A small audio frame classifier, trained from scratch.
Training: soap at rate 0.0017, batches of 512.
Rows from block 4 of a small audio frame classifier, named by matrix and row number. Rows with one number within an expert belong to one neuron, the router's apart. Each number is 500 + 25 x the weight over its row's rms, rounded and kept within 0 to 999. All counts start at 0. Numbers have three digits each. After the name is the row's rms in percent of the matrix's.
Before each expert's rows are labels from the 100 clips, of 14848, where the router gives the expert most weight on average: "strongest on" is what is common among them. Only what is clearly more common there than usual is listed. The data: synthesized solo parts of chorales (CocoChorales). In brackets: how many of the 100.
# router: router (model.blocks.4.mlp.router.weight, 64x192, trained with AdamW), inputs 96-191
# up: expert up (model.blocks.4.mlp.up, 64x96x192), inputs 96-191
# down: expert down (model.blocks.4.mlp.down, 64x192x96, transposed), outputs 96-191

# expert 18
strongest on: bassoon (93); note C4 (40); note A#3 (38); note G3 (33)
router.18 145:523474490504495495569490476523487502498494491472522474506488521489509504444525516494535511468515502503526504484491472523465491500516528490545523514513498513556489485474454470540514570474499444510521524489510485508474458496511527511500516519491530469423458544496522489495480544557461477513
up.0 100:542485494486510525523479502504487463502480462489470472493471576497536523516467554504491518459521527485515570518515489502552493488537523509521460500493469487508515488498532445494520459485526475510496461493496514484460488522466536476505486501467503522512517513530492465509511500454554514463
down.0 102:512534500463523503488482473482515483526492524501518507481505453495475517501484486497480530518473512528464503480516553481536512475498524516515543495476495512478533531464478488544492508508476554519499510491491494550465530508478494506496537489491458476481479543501489490517449507496493448540

# expert 5
strongest on: tuba (90); note G3 (59); note F#3 (46); note G#3 (41)
router.5 112:523477527467475517498500521530548536510445497516473518475517487514526515513503468510517509507505527494476498457497457455520542533513472493573469521509483502525490481508500477539473519491518502468449523502453515568524563478516508465489461504509544537493464490464535514502469503537504483507
up.0 114:485537516503484513491493512494507490459494568502512503519468444548496481485518485502518485480525501538473485469516542475550505490466514536518489491443489513505503534470521498492481488498482496491465519503484481471491518477501496488511498510475491518507546479457485511496537507523516500505
down.0 115:517508488507489497531482500498449468486510464481536480538520457471491504514464509492521488529500483503474517517503522474488465487499493482493511499480511531475496525568506481550508489500477549521494490528557496489532479500556522520484525489481517507487462496486467511532526513492484484508

# expert 11
strongest on: note G4 (81); viola (62); note F#4 (25); note F4 (25)
router.11 108:492516492504510496539437525468489440486491472468511476470478502504515489485564500464507512514518468506504499480535472433492507446508495507499544517495490492513493533485484475465485519492549525469499462519516500517493480510544490506528491481539483460514514508519507532477485479517511491519
up.0 096:554529457465490490483504511489483519480496494531526495509510528503507504481552414486499470505465454485483492504525492490503493508478523491538503513526477516489476548467514512496537535456552492543516515480479499520491502499554490503479501494482536470508523470514513553487524482510535475492
down.0 095:474449483494526492492473465532520509476437523476524481481484538528529511448505510528477480497488494469487508482490551519456521492509518501517484514490472487505501488537520511499536484493542486555505471516542519500513515501481508486483509496522514495510513477472542485530529515518514461531

# expert 14
strongest on: viola (32); note G#5 (31)
router.14 095:484509542488483495488506468515481514481496476460469479487518508483527499489494496510493521531505459481503508517474472462535489493473495475534565518498496537498471560469498449481525529480503523474472508514508470544474531509512512475488472466536490515509519468473485507489518522488532538550
up.0 068:487573477478512486505508522505466486511535475487500478461503488502479507470475492525510491501543492497465542553531453560551463507492503471492499501494494495495481527472487501504535465451529529500501526500510506535510491555481507500498433509515504493470540483531481473544538510477520520480
down.0 076:506509548559499501481510520504473499537475439434488501507521487515514526489513511501510485502496467519493469528517537516481472484480498485503533509478474521496550479510479504499472490525465480538502525547545496508519538481485500565464544497486528514487509492541518486532502505502471499551

# expert 21
strongest on: note A#3 (73); bassoon (62); note C4 (48); note A3 (31)
router.21 087:485474520511469495511466522526518488509511516499496450522478488558519449498488472457523526503535515540507480480522506465494497497481485526515517494574438504551496475487516496517487531525588484510454498474515514508556512480480514550508543506481480507487471500526522482488521481520541478564
up.0 068:505481493518526484488499507519519524492505538515528504474505452455497519449542511514484502496484538524507482499488517540443460563516518488496491496488484494506526485507482519508489490525547489514538483504503530500495497518473501555467464519481497497499488514479518504472451522478462485494
down.0 068:517534490478500452515529493461533488481506443474506490486520492539504503488457540535524463487490457509542479470509485561473489525532487480522476540505506510483504503495483487491474501522529513501443489518512494515502531525528515493498466518478473526526482480513468492476486471523483482505

# expert 4
strongest on: cello (75); note E3 (34); note D#3 (32); note C#3 (28)
router.4 099:506517533456478510516516506484497488483563469508560518494488482475504478493519522527529536508497519501526521494525512487492463480436517502504512531470515471511488559458480476494510519491510490526505515532477468551471518493474519469476474517493501515492481475516514514502500498516487490532
up.0 107:503536488547517517511463500497474550464525529504438531466480443472514509485540511513484477494492468491481521472452521469487471511508470517481518515460543528493530501529516471487503484540464501468525505475494489508477510543527497529495548521499511514475470522481480530528525526509502527452
down.0 093:546484498482495511497514505519518478483518501484561505466464463516497500489503540532510502541487489485494492481518523502520494528535446498480531486503464472513492464531510431513487487501481486443486536499480513439490489508481503511489534460503540512467520478526526495458478515485449486526

# expert 31
strongest on: note D5 (57); violin (56); note A5 (25)
router.31 094:481476564486510490523484492504500466455502479484477507502500475478497503475514486488521547496460535494510461507494516501474486465502520499533552522495519508501525464480490476505482556515521515480491511531481518541469532488523533515486484444505478494499468491494504491499490490504532503530
up.0 147:496485448553472519512541526519513461510510493543492480454469503502498535484521519481502480568483536529504490488468504491480528527472487583494500519496444493536484476488495524512512493489511484510496504494476522522504504526512444475476467488500489466526490471514510476525474503480490526493
down.0 137:474511524490508490538523480476523531506480475467511481509494495492499530467493520541525463496509467453485491495499529556509491491484499537538509488508509535443520506535498522471530470480510518541519516478553497470525507545462530481506477488530507507454520515480510470509534460469480486504

# expert 15
strongest on: note G3 (79); bassoon (70); note A3 (28)
router.15 088:484502536489525528535462522480502496466482480523499486474515495469506516486489482463558497502527496499497469484469481494503496434465485512516539566520546505476512494455501500523453568494527521483517542543459504550499521508500520497500499483521531479530496494504541473505517449489507485530
up.0 097:533474447516501479508514484515507514517484522500509500496485474474487466459517523521485519508497473529464483480498500519487473512502506526497480474495478550542464517446517544476492500428523507510495457490506519505482501516539493484505511489457496483519486511536500440513501476501624506492
down.0 111:458521501514513429531441508468446536558502519499519483509491483487477488509476454483503530498493530467487541490469476535527523492560485483550535478542507494501527497515557530489480525477506521497503491528468518523498466473512466514483488487510475509426458514494474527526481505495483517555

# expert 20
strongest on: cello (80); note D4 (77); note C#4 (68); note B3 (34)
router.20 114:486543498504525492570498537494514453455479528471499506489500507491509468526505487503510481486527479463498493513488500499470466538484485493496452501515529510541485505519484503455511541516476504498492480517520522515504496470461477548506464482468507485505524513509502529490528528533513510487
up.0 120:482528511513499533501470531478485487483466514507540503458533502519499479536516497495502471476525500536500501489447509515511493534520488493493514523483480529527487452495491473478437535505474467508523494510496551472477488465485471499490467498498553553493499486552478506505513508501477505497
down.0 104:519470472533488475504486511507469445482492504516513523467475528510511513500458498475527515493503473530509479490528443535499484542468475507443518516491461483477517475534502511450529519528517496536488530506500515459509482477474538486456482495531529488455480476488506492479492524512494515487

# expert 17
strongest on: note D4 (88); note E4 (41); note D#4 (41); note C#4 (36)
router.17 121:474469506494481513537541479487537504494532526474513469501535505517473540503484440520503526503507486462466538553479486473472506554533551493527528508530461496470508471506491490549499555534514506484484468488475518514505502535515525502518474526461525459513454494525514521501477472535475478535
up.0 096:494547481495493531512501483502452528539493449487472485466527455509506452480513492533519477496489477502468506507474495491518511520490505528500523514525502445573457477478494475517519514503510520479480504486521509508507492520472510554521459498500468505485464453526497524494493484500491522523
down.0 086:498527509487471487485489495455541488467493449482516507497526528538532487494510445509505525547499490529512475530503474519530494490473496499504521515496508493488569485496524456495487502532467481537535505470460497504496483454517524483495484530446541517532542483471508481502534479492533500464

# expert 26
strongest on: note E5 (97); note D5 (60); violin (57); note F#5 (35)
router.26 103:501521515465512525490488500498529481478499501521485513539522493503513510514464531493479501566504487468516484475401521509507522493461496504545543537507469485490504542546504484504500523466507539473512514544474467517526515484500544473482469463484509507499495482505515500483516487531516510536
up.0 093:475501520522506548523506490515500526503518534517509489525483498539529536506483507493533508472536490512481473533476486530489450544495521493497487468511519483494495496581485483501476508492474519509526470496493528508490505461520569551506428484507467511463498432548469505531477463465520512491
down.0 089:488503510534484450554450497500530482484531497473510518509489474493494528453489449497477502448491530491497477526470484510504478558515464497477508462514535488500491493526538510535517498523489500470506516508488525538490488540512498517499519544514469468413489501537500523465488498512515506551

# expert 22
strongest on: horn (72); note D5 (50); note C#5 (27)
router.22 069:502462504490515534508499489507526474487520479547489476506522488487510531511506468477517524473511462511508459530505513489424504484482543520544526507499516516473506540511482465492459504524548483518477470485493521522544508485555515532508476496494527541553503506529494520517476455497547486528
up.0 032:517560482561514513472498524486511514521474472509535515464452501506478496474506483513495546512510468467473491428476508521478490506494466494484540508456498488488421466480513503498510522493508501517540493511521493514515492502511506440522508501505515464493510533556504510492501502456511502523
down.0 036:496513504503481508470532530477472456484496488514476493491499470551493497469453502475486494483515526549484485486538507512478513480466489505481511516527456457468549492520546513506495507521471509487511528500528487498470518515489497547520492482472517536509474526479534444492527472508455515464

# expert 29
strongest on: cello (34); clarinet (31)
router.29 084:488485540470525485518483492480511475468470482522500491473490468483482508460491487469545520519497474511515457505531516503452508470488504498545541546494514490502524472462517473521479531473502521501474518545503491520488535462516530483497503489525502482542500509502540456522500458502490481530
up.0 185:491475524459485484509501523478515508462474486477552531497478492482489514452505474496511475515479460520522525480537532485494509489519509505506509515539497540471524544522498498513498500474517459472494516551526516491443543491526513479477521449482504489475511493494475480492459500503481524488
down.0 167:488507494505516527492513513477471489473485532487518509503467527453537552511527480528498482516489488520514499471447504533488450503538550446515501457449519495468514526493512517475486542506504521514515460462539473516487492482495511481487510524484503514558505524506513451420480511527508465465

# expert 57
strongest on: note D3 (57); note A3 (29)
router.57 089:496480509510489490481498511495459460502530527479474519532486540477502484520474536495499539497526474526515486511490528511482500507497496479529469511465472502516547552535517506498480541487497479464506490493503500531481486512479475538512442512507532468512475494509476520526533471496501512509
up.0 133:481513485476519524482528489492503489510479561512483487479456509525451558568461509485499488528516517491508494477520499533492523500506494507491514518504523489533489462515503495532511487505490501491542489552489505508487501486541493457504471531479499467492531509563496476495504472474494485508
down.0 138:497537500501508518494523502544529501469456497490483526491517517523427511534445549486464507476469465513528467463484511506491513463499476509492521498540503512475507529473529491529515484489502494548509494503496461486521508520521499524471506486535476520503538493492534480514496485482542510523

# expert 32
strongest on: horn (76); note A#4 (75); note C5 (50); note B4 (43)
router.32 134:448501474515473502566491457523559508501532526502481505488474507482473558494526462551513558538482522496501488524470468465502529494514472513539521485487461537513506499519477441505497495554453512478528466542532530547470497507501532506533488465484541506489481496523488545498488494525502501477
up.0 119:506503461531482491508475529460530516545508520511457485486473529483520557484551515512496502484542485508489476489455495540498488503517518505501531498515470483524493499555479470519494457493541479470515520506483476492522503512511504517477488519551478526498481484491514515510497515490547466490
down.0 118:491511496473459511464480534475484520466493491515511479482502480492512479530501468463496476492513493480474526517517529468501518504510510476500488501507486473494525515490486530559518473554509531486456539473521547499529501498506484472497474491494480494469524521515480478522483457480450479511

# expert 0
strongest on: note D#3 (33); note A#4 (28); horn (26)
router.0 085:499483529472501496513470500504557482503460484528500484504457491461500498455487514471540492554501493487479456503493503490462516465495474483508525505479525498502508482488533478509465505492511526467511492527533509556494545468528517473504534488508503521545498525489534456497510459503517511520
up.0 073:475537477494476513478495487481505504521493500483487468474469557485499502472509490517480486517484520504456490485523522585481481538470504462508468512520521491465494556527530505500532519492503497504523518478482512481526477490474471474475481460481504598496523497535489495479525477472495471472
down.0 071:463534493531502517504512499498531490481517500469520558517490504505519506506514473482506470524531469480488450526461476481467483466479493510491502472493505468477540529472541468525495507477533464533499515478486511507462473550469505520502502543478441486461524532493526512521513510500492526528