From a checkpoint of a small audio frame classifier.
Model: log mel input, arch transformer, norm layernorm, activation squared_relu, moe top_k, num experts 64, layers 12.
Rows from block 8 of a small audio frame classifier, named by matrix and row number. Rows with one number within an expert belong to one neuron, the router's apart. Each number is 128 + 32 x the weight over its row's rms, rounded and kept within 0 to 255. All counts start at 0. Numbers have three digits each. After the name is the row's rms in percent of the matrix's.
Before each expert's rows are labels from the 100 clips, of 14848, where the router gives the expert most weight on average: "lies over" is the class under the peak; "loudest band" is the band of the loudest frequency at the time of the peak. Only what is clearly more common there than usual is listed. The data: synthesized solo parts of chorales (CocoChorales).
# router: router (model.blocks.8.mlp.router.weight, 64x192, trained with AdamW), inputs 0-95
# up: expert up (model.blocks.8.mlp.up, 64x96x192), inputs 0-95
# down: expert down (model.blocks.8.mlp.down, 64x192x96, transposed), outputs 0-95

# expert 49
lies over: G5
loudest band: 500 to 1000 Hz; 1000 to 2000 Hz
router.49 065:111126130149101137089127172125137097062116070192136109154109063147096176101130097134105109134126101148128098138090099117156136070089129123161105120107172143131151108143124092131131064127137143184073141133191093117148062126091084139118170051167118107132163145178123127115056140102111175127
up.2 008:108093209148223097148085083122105102110085064141139140117106130107132074141075142106107116182085130118131141180084127119154141088128157143159115135117170169135134119138112122159143156204133165109195111126085164135149130115141085153119126194154121103177094103131114180177160137252115085108
down.2 006:123097158119161177142116066039136073132147100093081123137204162153077108155132173197139180157091156089133125133133121136164138152152148146159170143080143084104100068104116116160090088174083163162089107137086191132103137104130088104194153198138121143197138151185142165103124065182099113121
up.3 008:135095153132119147126130118100084150098088128104103137144144106094120140193102120190098110127116084154188112214108069118093131082119147092131097134103197135119092092209196168103212120108119159180144122088216117127114107118084093151164108126117102166169098118092202146145153118088093130140
down.3 009:077134099113139115086146123188129179170130104174089083092116105115144155109196076113127080137132149101162156100186097060113150092137130093101139130158115188157118118104187196136150128157129082119120179120078085128052091135135163175095091056092163125151112091084097187113148167127146134146
up.5 021:114134162045135184096219029106167175087117105134112108135180088122137180106123127114172105108173165201222148096149110090108113126120151113073169163102136182139106079070101128162142052145080140145090127096127215181120130125120118064117155118153107101153120103152131140083150134113136123137
down.5 022:119159145252100055152116194118129140173131102119144128113136146128142123139163129120105140147108101119053110146086154101164106052136110114167110169123153105123171152152120134160114117168110059135116164164125062124094162101123083128088134163157173136092167175105127100160148168096169180158
up.7 023:158117201124159099132097183112197102212138078138151179147144125114129121123102093122067112091127086140097105114159188150097166129088114098100116130128135171145162130230116122203140113096059077128094083165111096180170116104192122108101140157145107113078166189150132162119114144086124113133
down.7 021:086109184094115138074104205130133151176126124138139177144124170132066141136124117153114164143161117139091079097143137124112204132069165079107077197128092089155113109181097117159090154109083167100165083101166168183152144124168100119188118137100090081088118185139101143120151138099137142156
up.14 287:158139129133089088118196118154037119109153126120155096114151095129086060119116146182084139082192147129109108123104148111141147104190113110126125107126029095118129189143108114153153151132144142135144103139232122126093126130155132160146089169127197098165092141114141106126086085086145144109
down.14 182:110110139106152127146120134144125176133114159170149109148113107063145099126204110133192139067163123097166119157103054142156108103108188141140143127158124098074181172094165070132124097139108150140140138131106140147075129179151157190095091094100134167115049118165112056158159128115124152148
up.15 018:119175116094111189105120066097084152125115130169117099128160136147087194114135139117146116134162116124177185095195089139118145099101132105059130122102137130116068165105158104168088117086055123166084122109093189087132117126199110129113136102110146158128167147120126134061097118123124113110
down.15 016:133159112083142132083128108119078161142068145073098148146071103106087193091154147131090080167159141144144165101137121169160146115113180075050168116117161107169160182107184115076134159121116102108144146084060169150108144137175110160138133135110104134116186121103098163111164173140144103107
up.19 293:183108125186126129131131194103149026096115190138117107165175126113135125123134171112161142166118078138140144104074164070123110105096140111146127120115113110055169063134097104125085196139128131141147094129110158125150160130134139113169141129114067210176138138146114082141223108134128153137
down.19 278:118140121093119135162097070153125199169138069108125126070129132139139117120131099116130107084123173136138094195189128146124109121193108144126133131159074154167078187105166184110180097138144123123123165073164095126107095134130107127090113139118179104104125078134126170125075143154168123106

# expert 3
lies over: E5
loudest band: 500 to 1000 Hz
router.3 109:111112129081161115159141103156093101171107122192114149153173135121086162134103130146116137189123159075142177070122091127139099143178167120084125141068156114115158119092123059164140141064072113170154205118088129135072140111153150145126168094145147126109155154123155122167143180122105141084
up.0 064:184160121128164149124146117167126129144093117086159156156092062129128129095168103135122101132129139120095176131106130064153116131097129143099186148141115188168122164123104126096117102125171154178181136149094125112130117042084185173157102079081154055131119150140132101136143170120168145113
down.0 074:106103168214128074144114119089141171070158103143061162130115183123112188131083155107124138118072114103124143116170085196111133185122064126114057098185150167079134068152081094131181103106106120099097199166145203152116134149149143119101168100154107141153194117130088131152099118163187151168
up.1 140:103042097084104130138166087139110139098158174164095088180175142132093115157179095155140122097128092113097151127128115162110179127100105160114136119126090131157134135128151137168125111191172169082169125119184067090085094137130093166139179132161176126173133158149096111082106140133131144156
down.1 109:144107136119168155119098125073089103114121175086166156159143149120098058105118075090163108077088106168123089131159121115105191117163092151186139093145224131133102132095143166122061097171134121187087119215162131131139127121138158103113143169114152122189078186145124159091093113157121131155
up.2 060:210187071115138110115114142090124128159116135126097133139155112105163155171115175148163123163097143146060236112106102112163103140124123098107163108114145101090159102143140112087121119129062101131132148117117131140130136148094134140135144111090085089144178116107135114075199176117130132155
down.2 062:126100164157107111142096099113213096158138108120155120109044102099130155111090129121178179119150150128188132170113099145128106133138112111099079103141220125155138086155146141109148191142175099116065115093168165165144151123125109090121156130157100114118068138176153115185130131110118095155
up.3 109:104106168113148156162139145125122141115112136177132148071075188125176162139105106139155075075077109137106210091140148143096100082089098089088126078117123158118099187130114130150134132059170145152149151161117191112103083124140128127073129139106115138134092140121118129096091123137114162092
down.3 096:165112166123009114141106141161111109114155083084077106165107110147150145087121129144115118121156131101111137067185181093121139184112183153155079098113101054145089116140120134085129127168138118112145168108125151140175168121072090107088136181107134133121140111133175023175149108145172117154
up.4 125:153123138156038111147100135086092091105103142120131121102145141064133161104112106121123151132193189165165217108115139135106114137090169117138097139113127110163174082133175169071118124043069119137090107166155110171114083119107156160149128179142098093172130146120089153135155134116145125098
down.4 111:143077105126151131083073150182204176168149137097106136169201154140129093171078089114194106122057161067146068089126116100104098170137119101119128177143133114119117161102156079131122089138108154169101140043145113104109106180147079131088129143136174157095141051123117146151156113110147108056
up.5 127:146117091107151090143055070127183123156124096109084098120068099150154149138136112124157140138113095124099120138124183119124143150159166150119168138142109108129128128085133097157093150115121095090123087190140152130110116101124058117110103124134134116093170127161255106157147188101082112181
down.5 119:149099133137097124115123158158148142094170135141062088102121209168140215142069112139128134151202161119116180125090145110121146086124146141081179114125122140121144091139108147084152171097137120119078115112131160181141132154098100170121157146127159111177154130143171078063087046082116118099
up.6 080:110088104074212114126097117157127151113113123124112136086088118101129143137088087070169088117136171107183101108130106094124166078132126129113077103132165085126091116154166134130173176108127084157135125101108122100154137101159139093083114114130166125097133142124132135133124139127119099166
down.6 079:112185077113083154105178124117127091103088116141156144113082147219134117146105176127103139178128137170150115136101116115135102106110114151093134159116164093052166137106100096140098132163089123114100152136143050121122098070139148144151107087139151139126169198128108128123147097145134107163

# expert 26
lies over: A4
loudest band: 250 to 500 Hz
router.26 083:138168136117106133109137151126150126126147157112091146151140098093102155133154112087103139138131166104134139204041085108125125076098125130209093167162145150104149174138112118145120159149056091080095112136139068140087116147086108152111167128115074123133137131084140124061120129115079155125
up.0 226:121124109112096128124111207110185161126101098150107083165140162150125127136179117163058142120171107087101136103132131095091105202108149079113110166127170156122161121131155120109110093158122146105157182092103139094178115196121173093088133121124119147121101110091162108134121164112168145103
down.0 247:128172174105068094116124122070173102124158124183149090108197123141080159079161091141112120093078112105127095124170096138140097158127139138100099123151136105120120206167123146101114126184173122081089171144156136103127161140120119128108241074095130141105141087102153124130130144131125096180
up.1 155:111126101095080094135091085133136193107120108083166131198138085191129127140105098127078072102118135133148119129125141134102122153110096143130089130136094178157067126122106114176148115100146140118119130134120143247221127144131085114113179136096100153115138132113145117096116093104150139123
down.1 160:117136128133136114101177188116132045118126158160088129091106154109119143112145156107112116106130137125121133174141123167113168115156130131109167124103169092150211158078163132086101134146157120102111107103143146049038123122176120161202052093152177133092121191156092193126148170128124154160
up.2 118:133147116108138130134098093108173138189098120147140164122125179140150092110161163131115179102098067123138112104125104136126183181168137139098086107166137122134170133210105152117136130147133086110089095147153130044075128138106150122138080134144130119104125084115125106152109193151102126147
down.2 075:163149151089156123133106140197127153099178133128069084133144065136141123139138159114089129174115119138121137115093171057113124160073138165081133148147094128141122141132110112122142119109159163150197156143098057185117105122114134092090142173151143081088207159158117077062089099158138122064
up.4 166:186164107140122127126138149131110087099078190125106160100134156100103114123110209131210112124153142115141162145120132132151111118153112076184144119121151109078239194110119113126180139099152114118167103119127137144093163121128128130138094132086137156099145112091156123130199157118148124120
down.4 132:146064139083150155148117107210098119097150130059126142116132097137117108172091179161152138133148160164140199186137134115176124163163138127156103140089176065105227077148128136121189142086165125139123033107130087104158157100111104165106111164134153154159121149121140159154176112139134116189
up.5 204:161085135109114146149107124116098131108109161158104094190125197129140157113134147165129081191115161142122101090134174146080091197113131104147084127109163107094092145146124140094083082155184176108168103180076148116079105062142136120116203078126140094117146199115203149118110119131174111123
down.5 247:099179131157118128111174121142168104124144065160158153072157103124102115137124086121143180083139068083115143169151124076190164084193090127084152132144086155188159144106126127127148175117131113143088146048182110166172156125111145091132105160149108142104078061097073124153166138108053145162
up.6 119:139090115150108243146147146083102088103070134148133137193152133129141084097121149131092150126128067134131146140095145101119135134088138157142129126100112100095172112078163106098125118165088178113205121150107144203142116122131102102135235130178116152151119110129111104117133142127126154137
down.6 115:109129122110166089135050099159116176126132116132080137055097142104114141158153116124105092118101141144091132128159093187105106150171100152123097136135084162129105180121163179118167083101150071117137185087110087133098106114126135126150051141148134129062099165086143121113091154174172097144
up.7 008:163100083097149122131160094141132128115162140195116100069146152201071147122182150131218143120133134095061107125095128096179141124118159122131147136123125166087132125108151158146184125108068101087141116123115073135095160136088090074109149107071098172072119103089138083099156128152090168155
down.7 006:090107113127084138112151155117155165175150086074078074139131155136102135173150081127111160149163153145111113158143199167134145097156133126109110105104160092127113121136155102120072115137151113112117190123129084121090111173108141183103125148187108123156101175140054140097107138108094143125

# expert 53
lies over: C#4
loudest band: 250 to 500 Hz
router.53 144:115115017102125131137071082167158154164089155163123142072131142138092120151196095099113118048193097097184130061180128108131151113137136099129093154159125141162174157177154134101117103113110149111138168125149138134088166097107167094108144085109198126139107115131173165148187171112153145130
up.0 112:088132171130154122085145138174106164131102087138140087151166126117125102112159154110067084128159134129118114147163170114098151137118100116105143165141114087117042115133106133121084053127076140123151075147112123143141146079116130098153124182115098102215150138140124125117189056123161144175
down.0 116:175130109105095136114147121060166142142135123053136090131114137045146079115138126153155124110121091111121143116197178129102139102113141171107157092107163087173177157126108073112142107165144145142147094042104124106209097130146173108069139081090137092095136153153197119109129170118088127140
up.1 098:079129169110173119117144108134114161146175164106061143159105128191119140113122164129132143103173117150118152147158120186108126157146121122112145084150091115110084114132115137129150090108134136163095092097130071174093113160154145091097159123121168180123091080117131156196135162165118147068
down.1 098:187189084057078153172130127126175110139066129136130104137079103067184140177154144175163136100102174078119136167101137153135078067142156155142131180130146113130151152063128117095109160174118099123119170083147145131120112138135171108117157116123153073139160107199124148108170062151125120141
up.2 105:141105081138099119103129163170120139118119123161141126162061085147140156118168098104111170141135107136131046152173139210099060118127125091099185120129152179172148126164122133094096142109119144159097164162125112109149093124113120111143134082116118181145076100025186051125109099145106114107
down.2 110:120198183164124175111119142148178120071111083130170128123125156124147118138121150093092112176111148129144170111086118128189092147177145106092113215155149095135148103080149112135105144137111133170142089132125127160142091098196102124116157135146118123227109109139094148054125095125117158151
up.3 109:151167136138145137086103139098157066102125212107108154118130139147078081086149078077115116207073098162146134115086120104087096133198107143154133182163150168125111131135188126194126139153123137159112182152110130093121126124142134093145110064165144128118170102107180116090166178121143093086
down.3 108:194108093127149168178129133149145126086124126120106151117117116151160126168106177142185204211067116108103078126133132138103169139128111141052128127096101156108152083121140138128133085142083146156100146120115127100123124080094120142149179189125103044114131158159169133061084056152111108118
up.4 077:127139122086168203134144172114220157116170140137134136128034170123175087144141189065139099102081104127093192132127166090062096138162128041159061141113127192128084151131146127132108130143055124160202116175087141139113121129175100149155113128083128120101166127088148126104092171138118120162
down.4 078:117134154143103102198179153147121100139099077175138081125097124137113184107088117141123166147095160119151067125083141135181092095083088156112154171148107157160165090139124119163094120146148101151085136128142116133084119109132131179129105130130112106149096104152105078145156205173168150165
up.5 088:146062121148161137170099128149126133122126104142141065125131152120088144119175137105144108142088134092094164134121190069083143176116118143142089168144096160112109182162179144101121136135093117103158106074105105087098124156106113069112105137122117104087116169160093162115099115161142064117
down.5 096:140128074165094134130161210077117124129154072146093152081128192137078110191150078100158185090145118143130122160089152126113118130083129085114123091123129103113110094135142111177109062097136134137099132080133117136168142212108090149092102101202119131103105154178098187074177155061160128146
up.6 115:123134118096118159167112127126113167092074094102137095085114169122081141136097164134190132132120167143160097148089117124128171130118144152145093200135083092116152094138126124158177130158125121127076101126103151131089225089125164085129170101150113094095122098170138111182153056107150129100
down.6 100:156190141132142141095112140178143140096131151092116207137092078155172146087127129084133159102027147191105092116117132087137099141107140188144146085123086104132166088188117139127082130153136110141083180167097131121178177164062114124127121102148116122117152140141143182134148117121130129128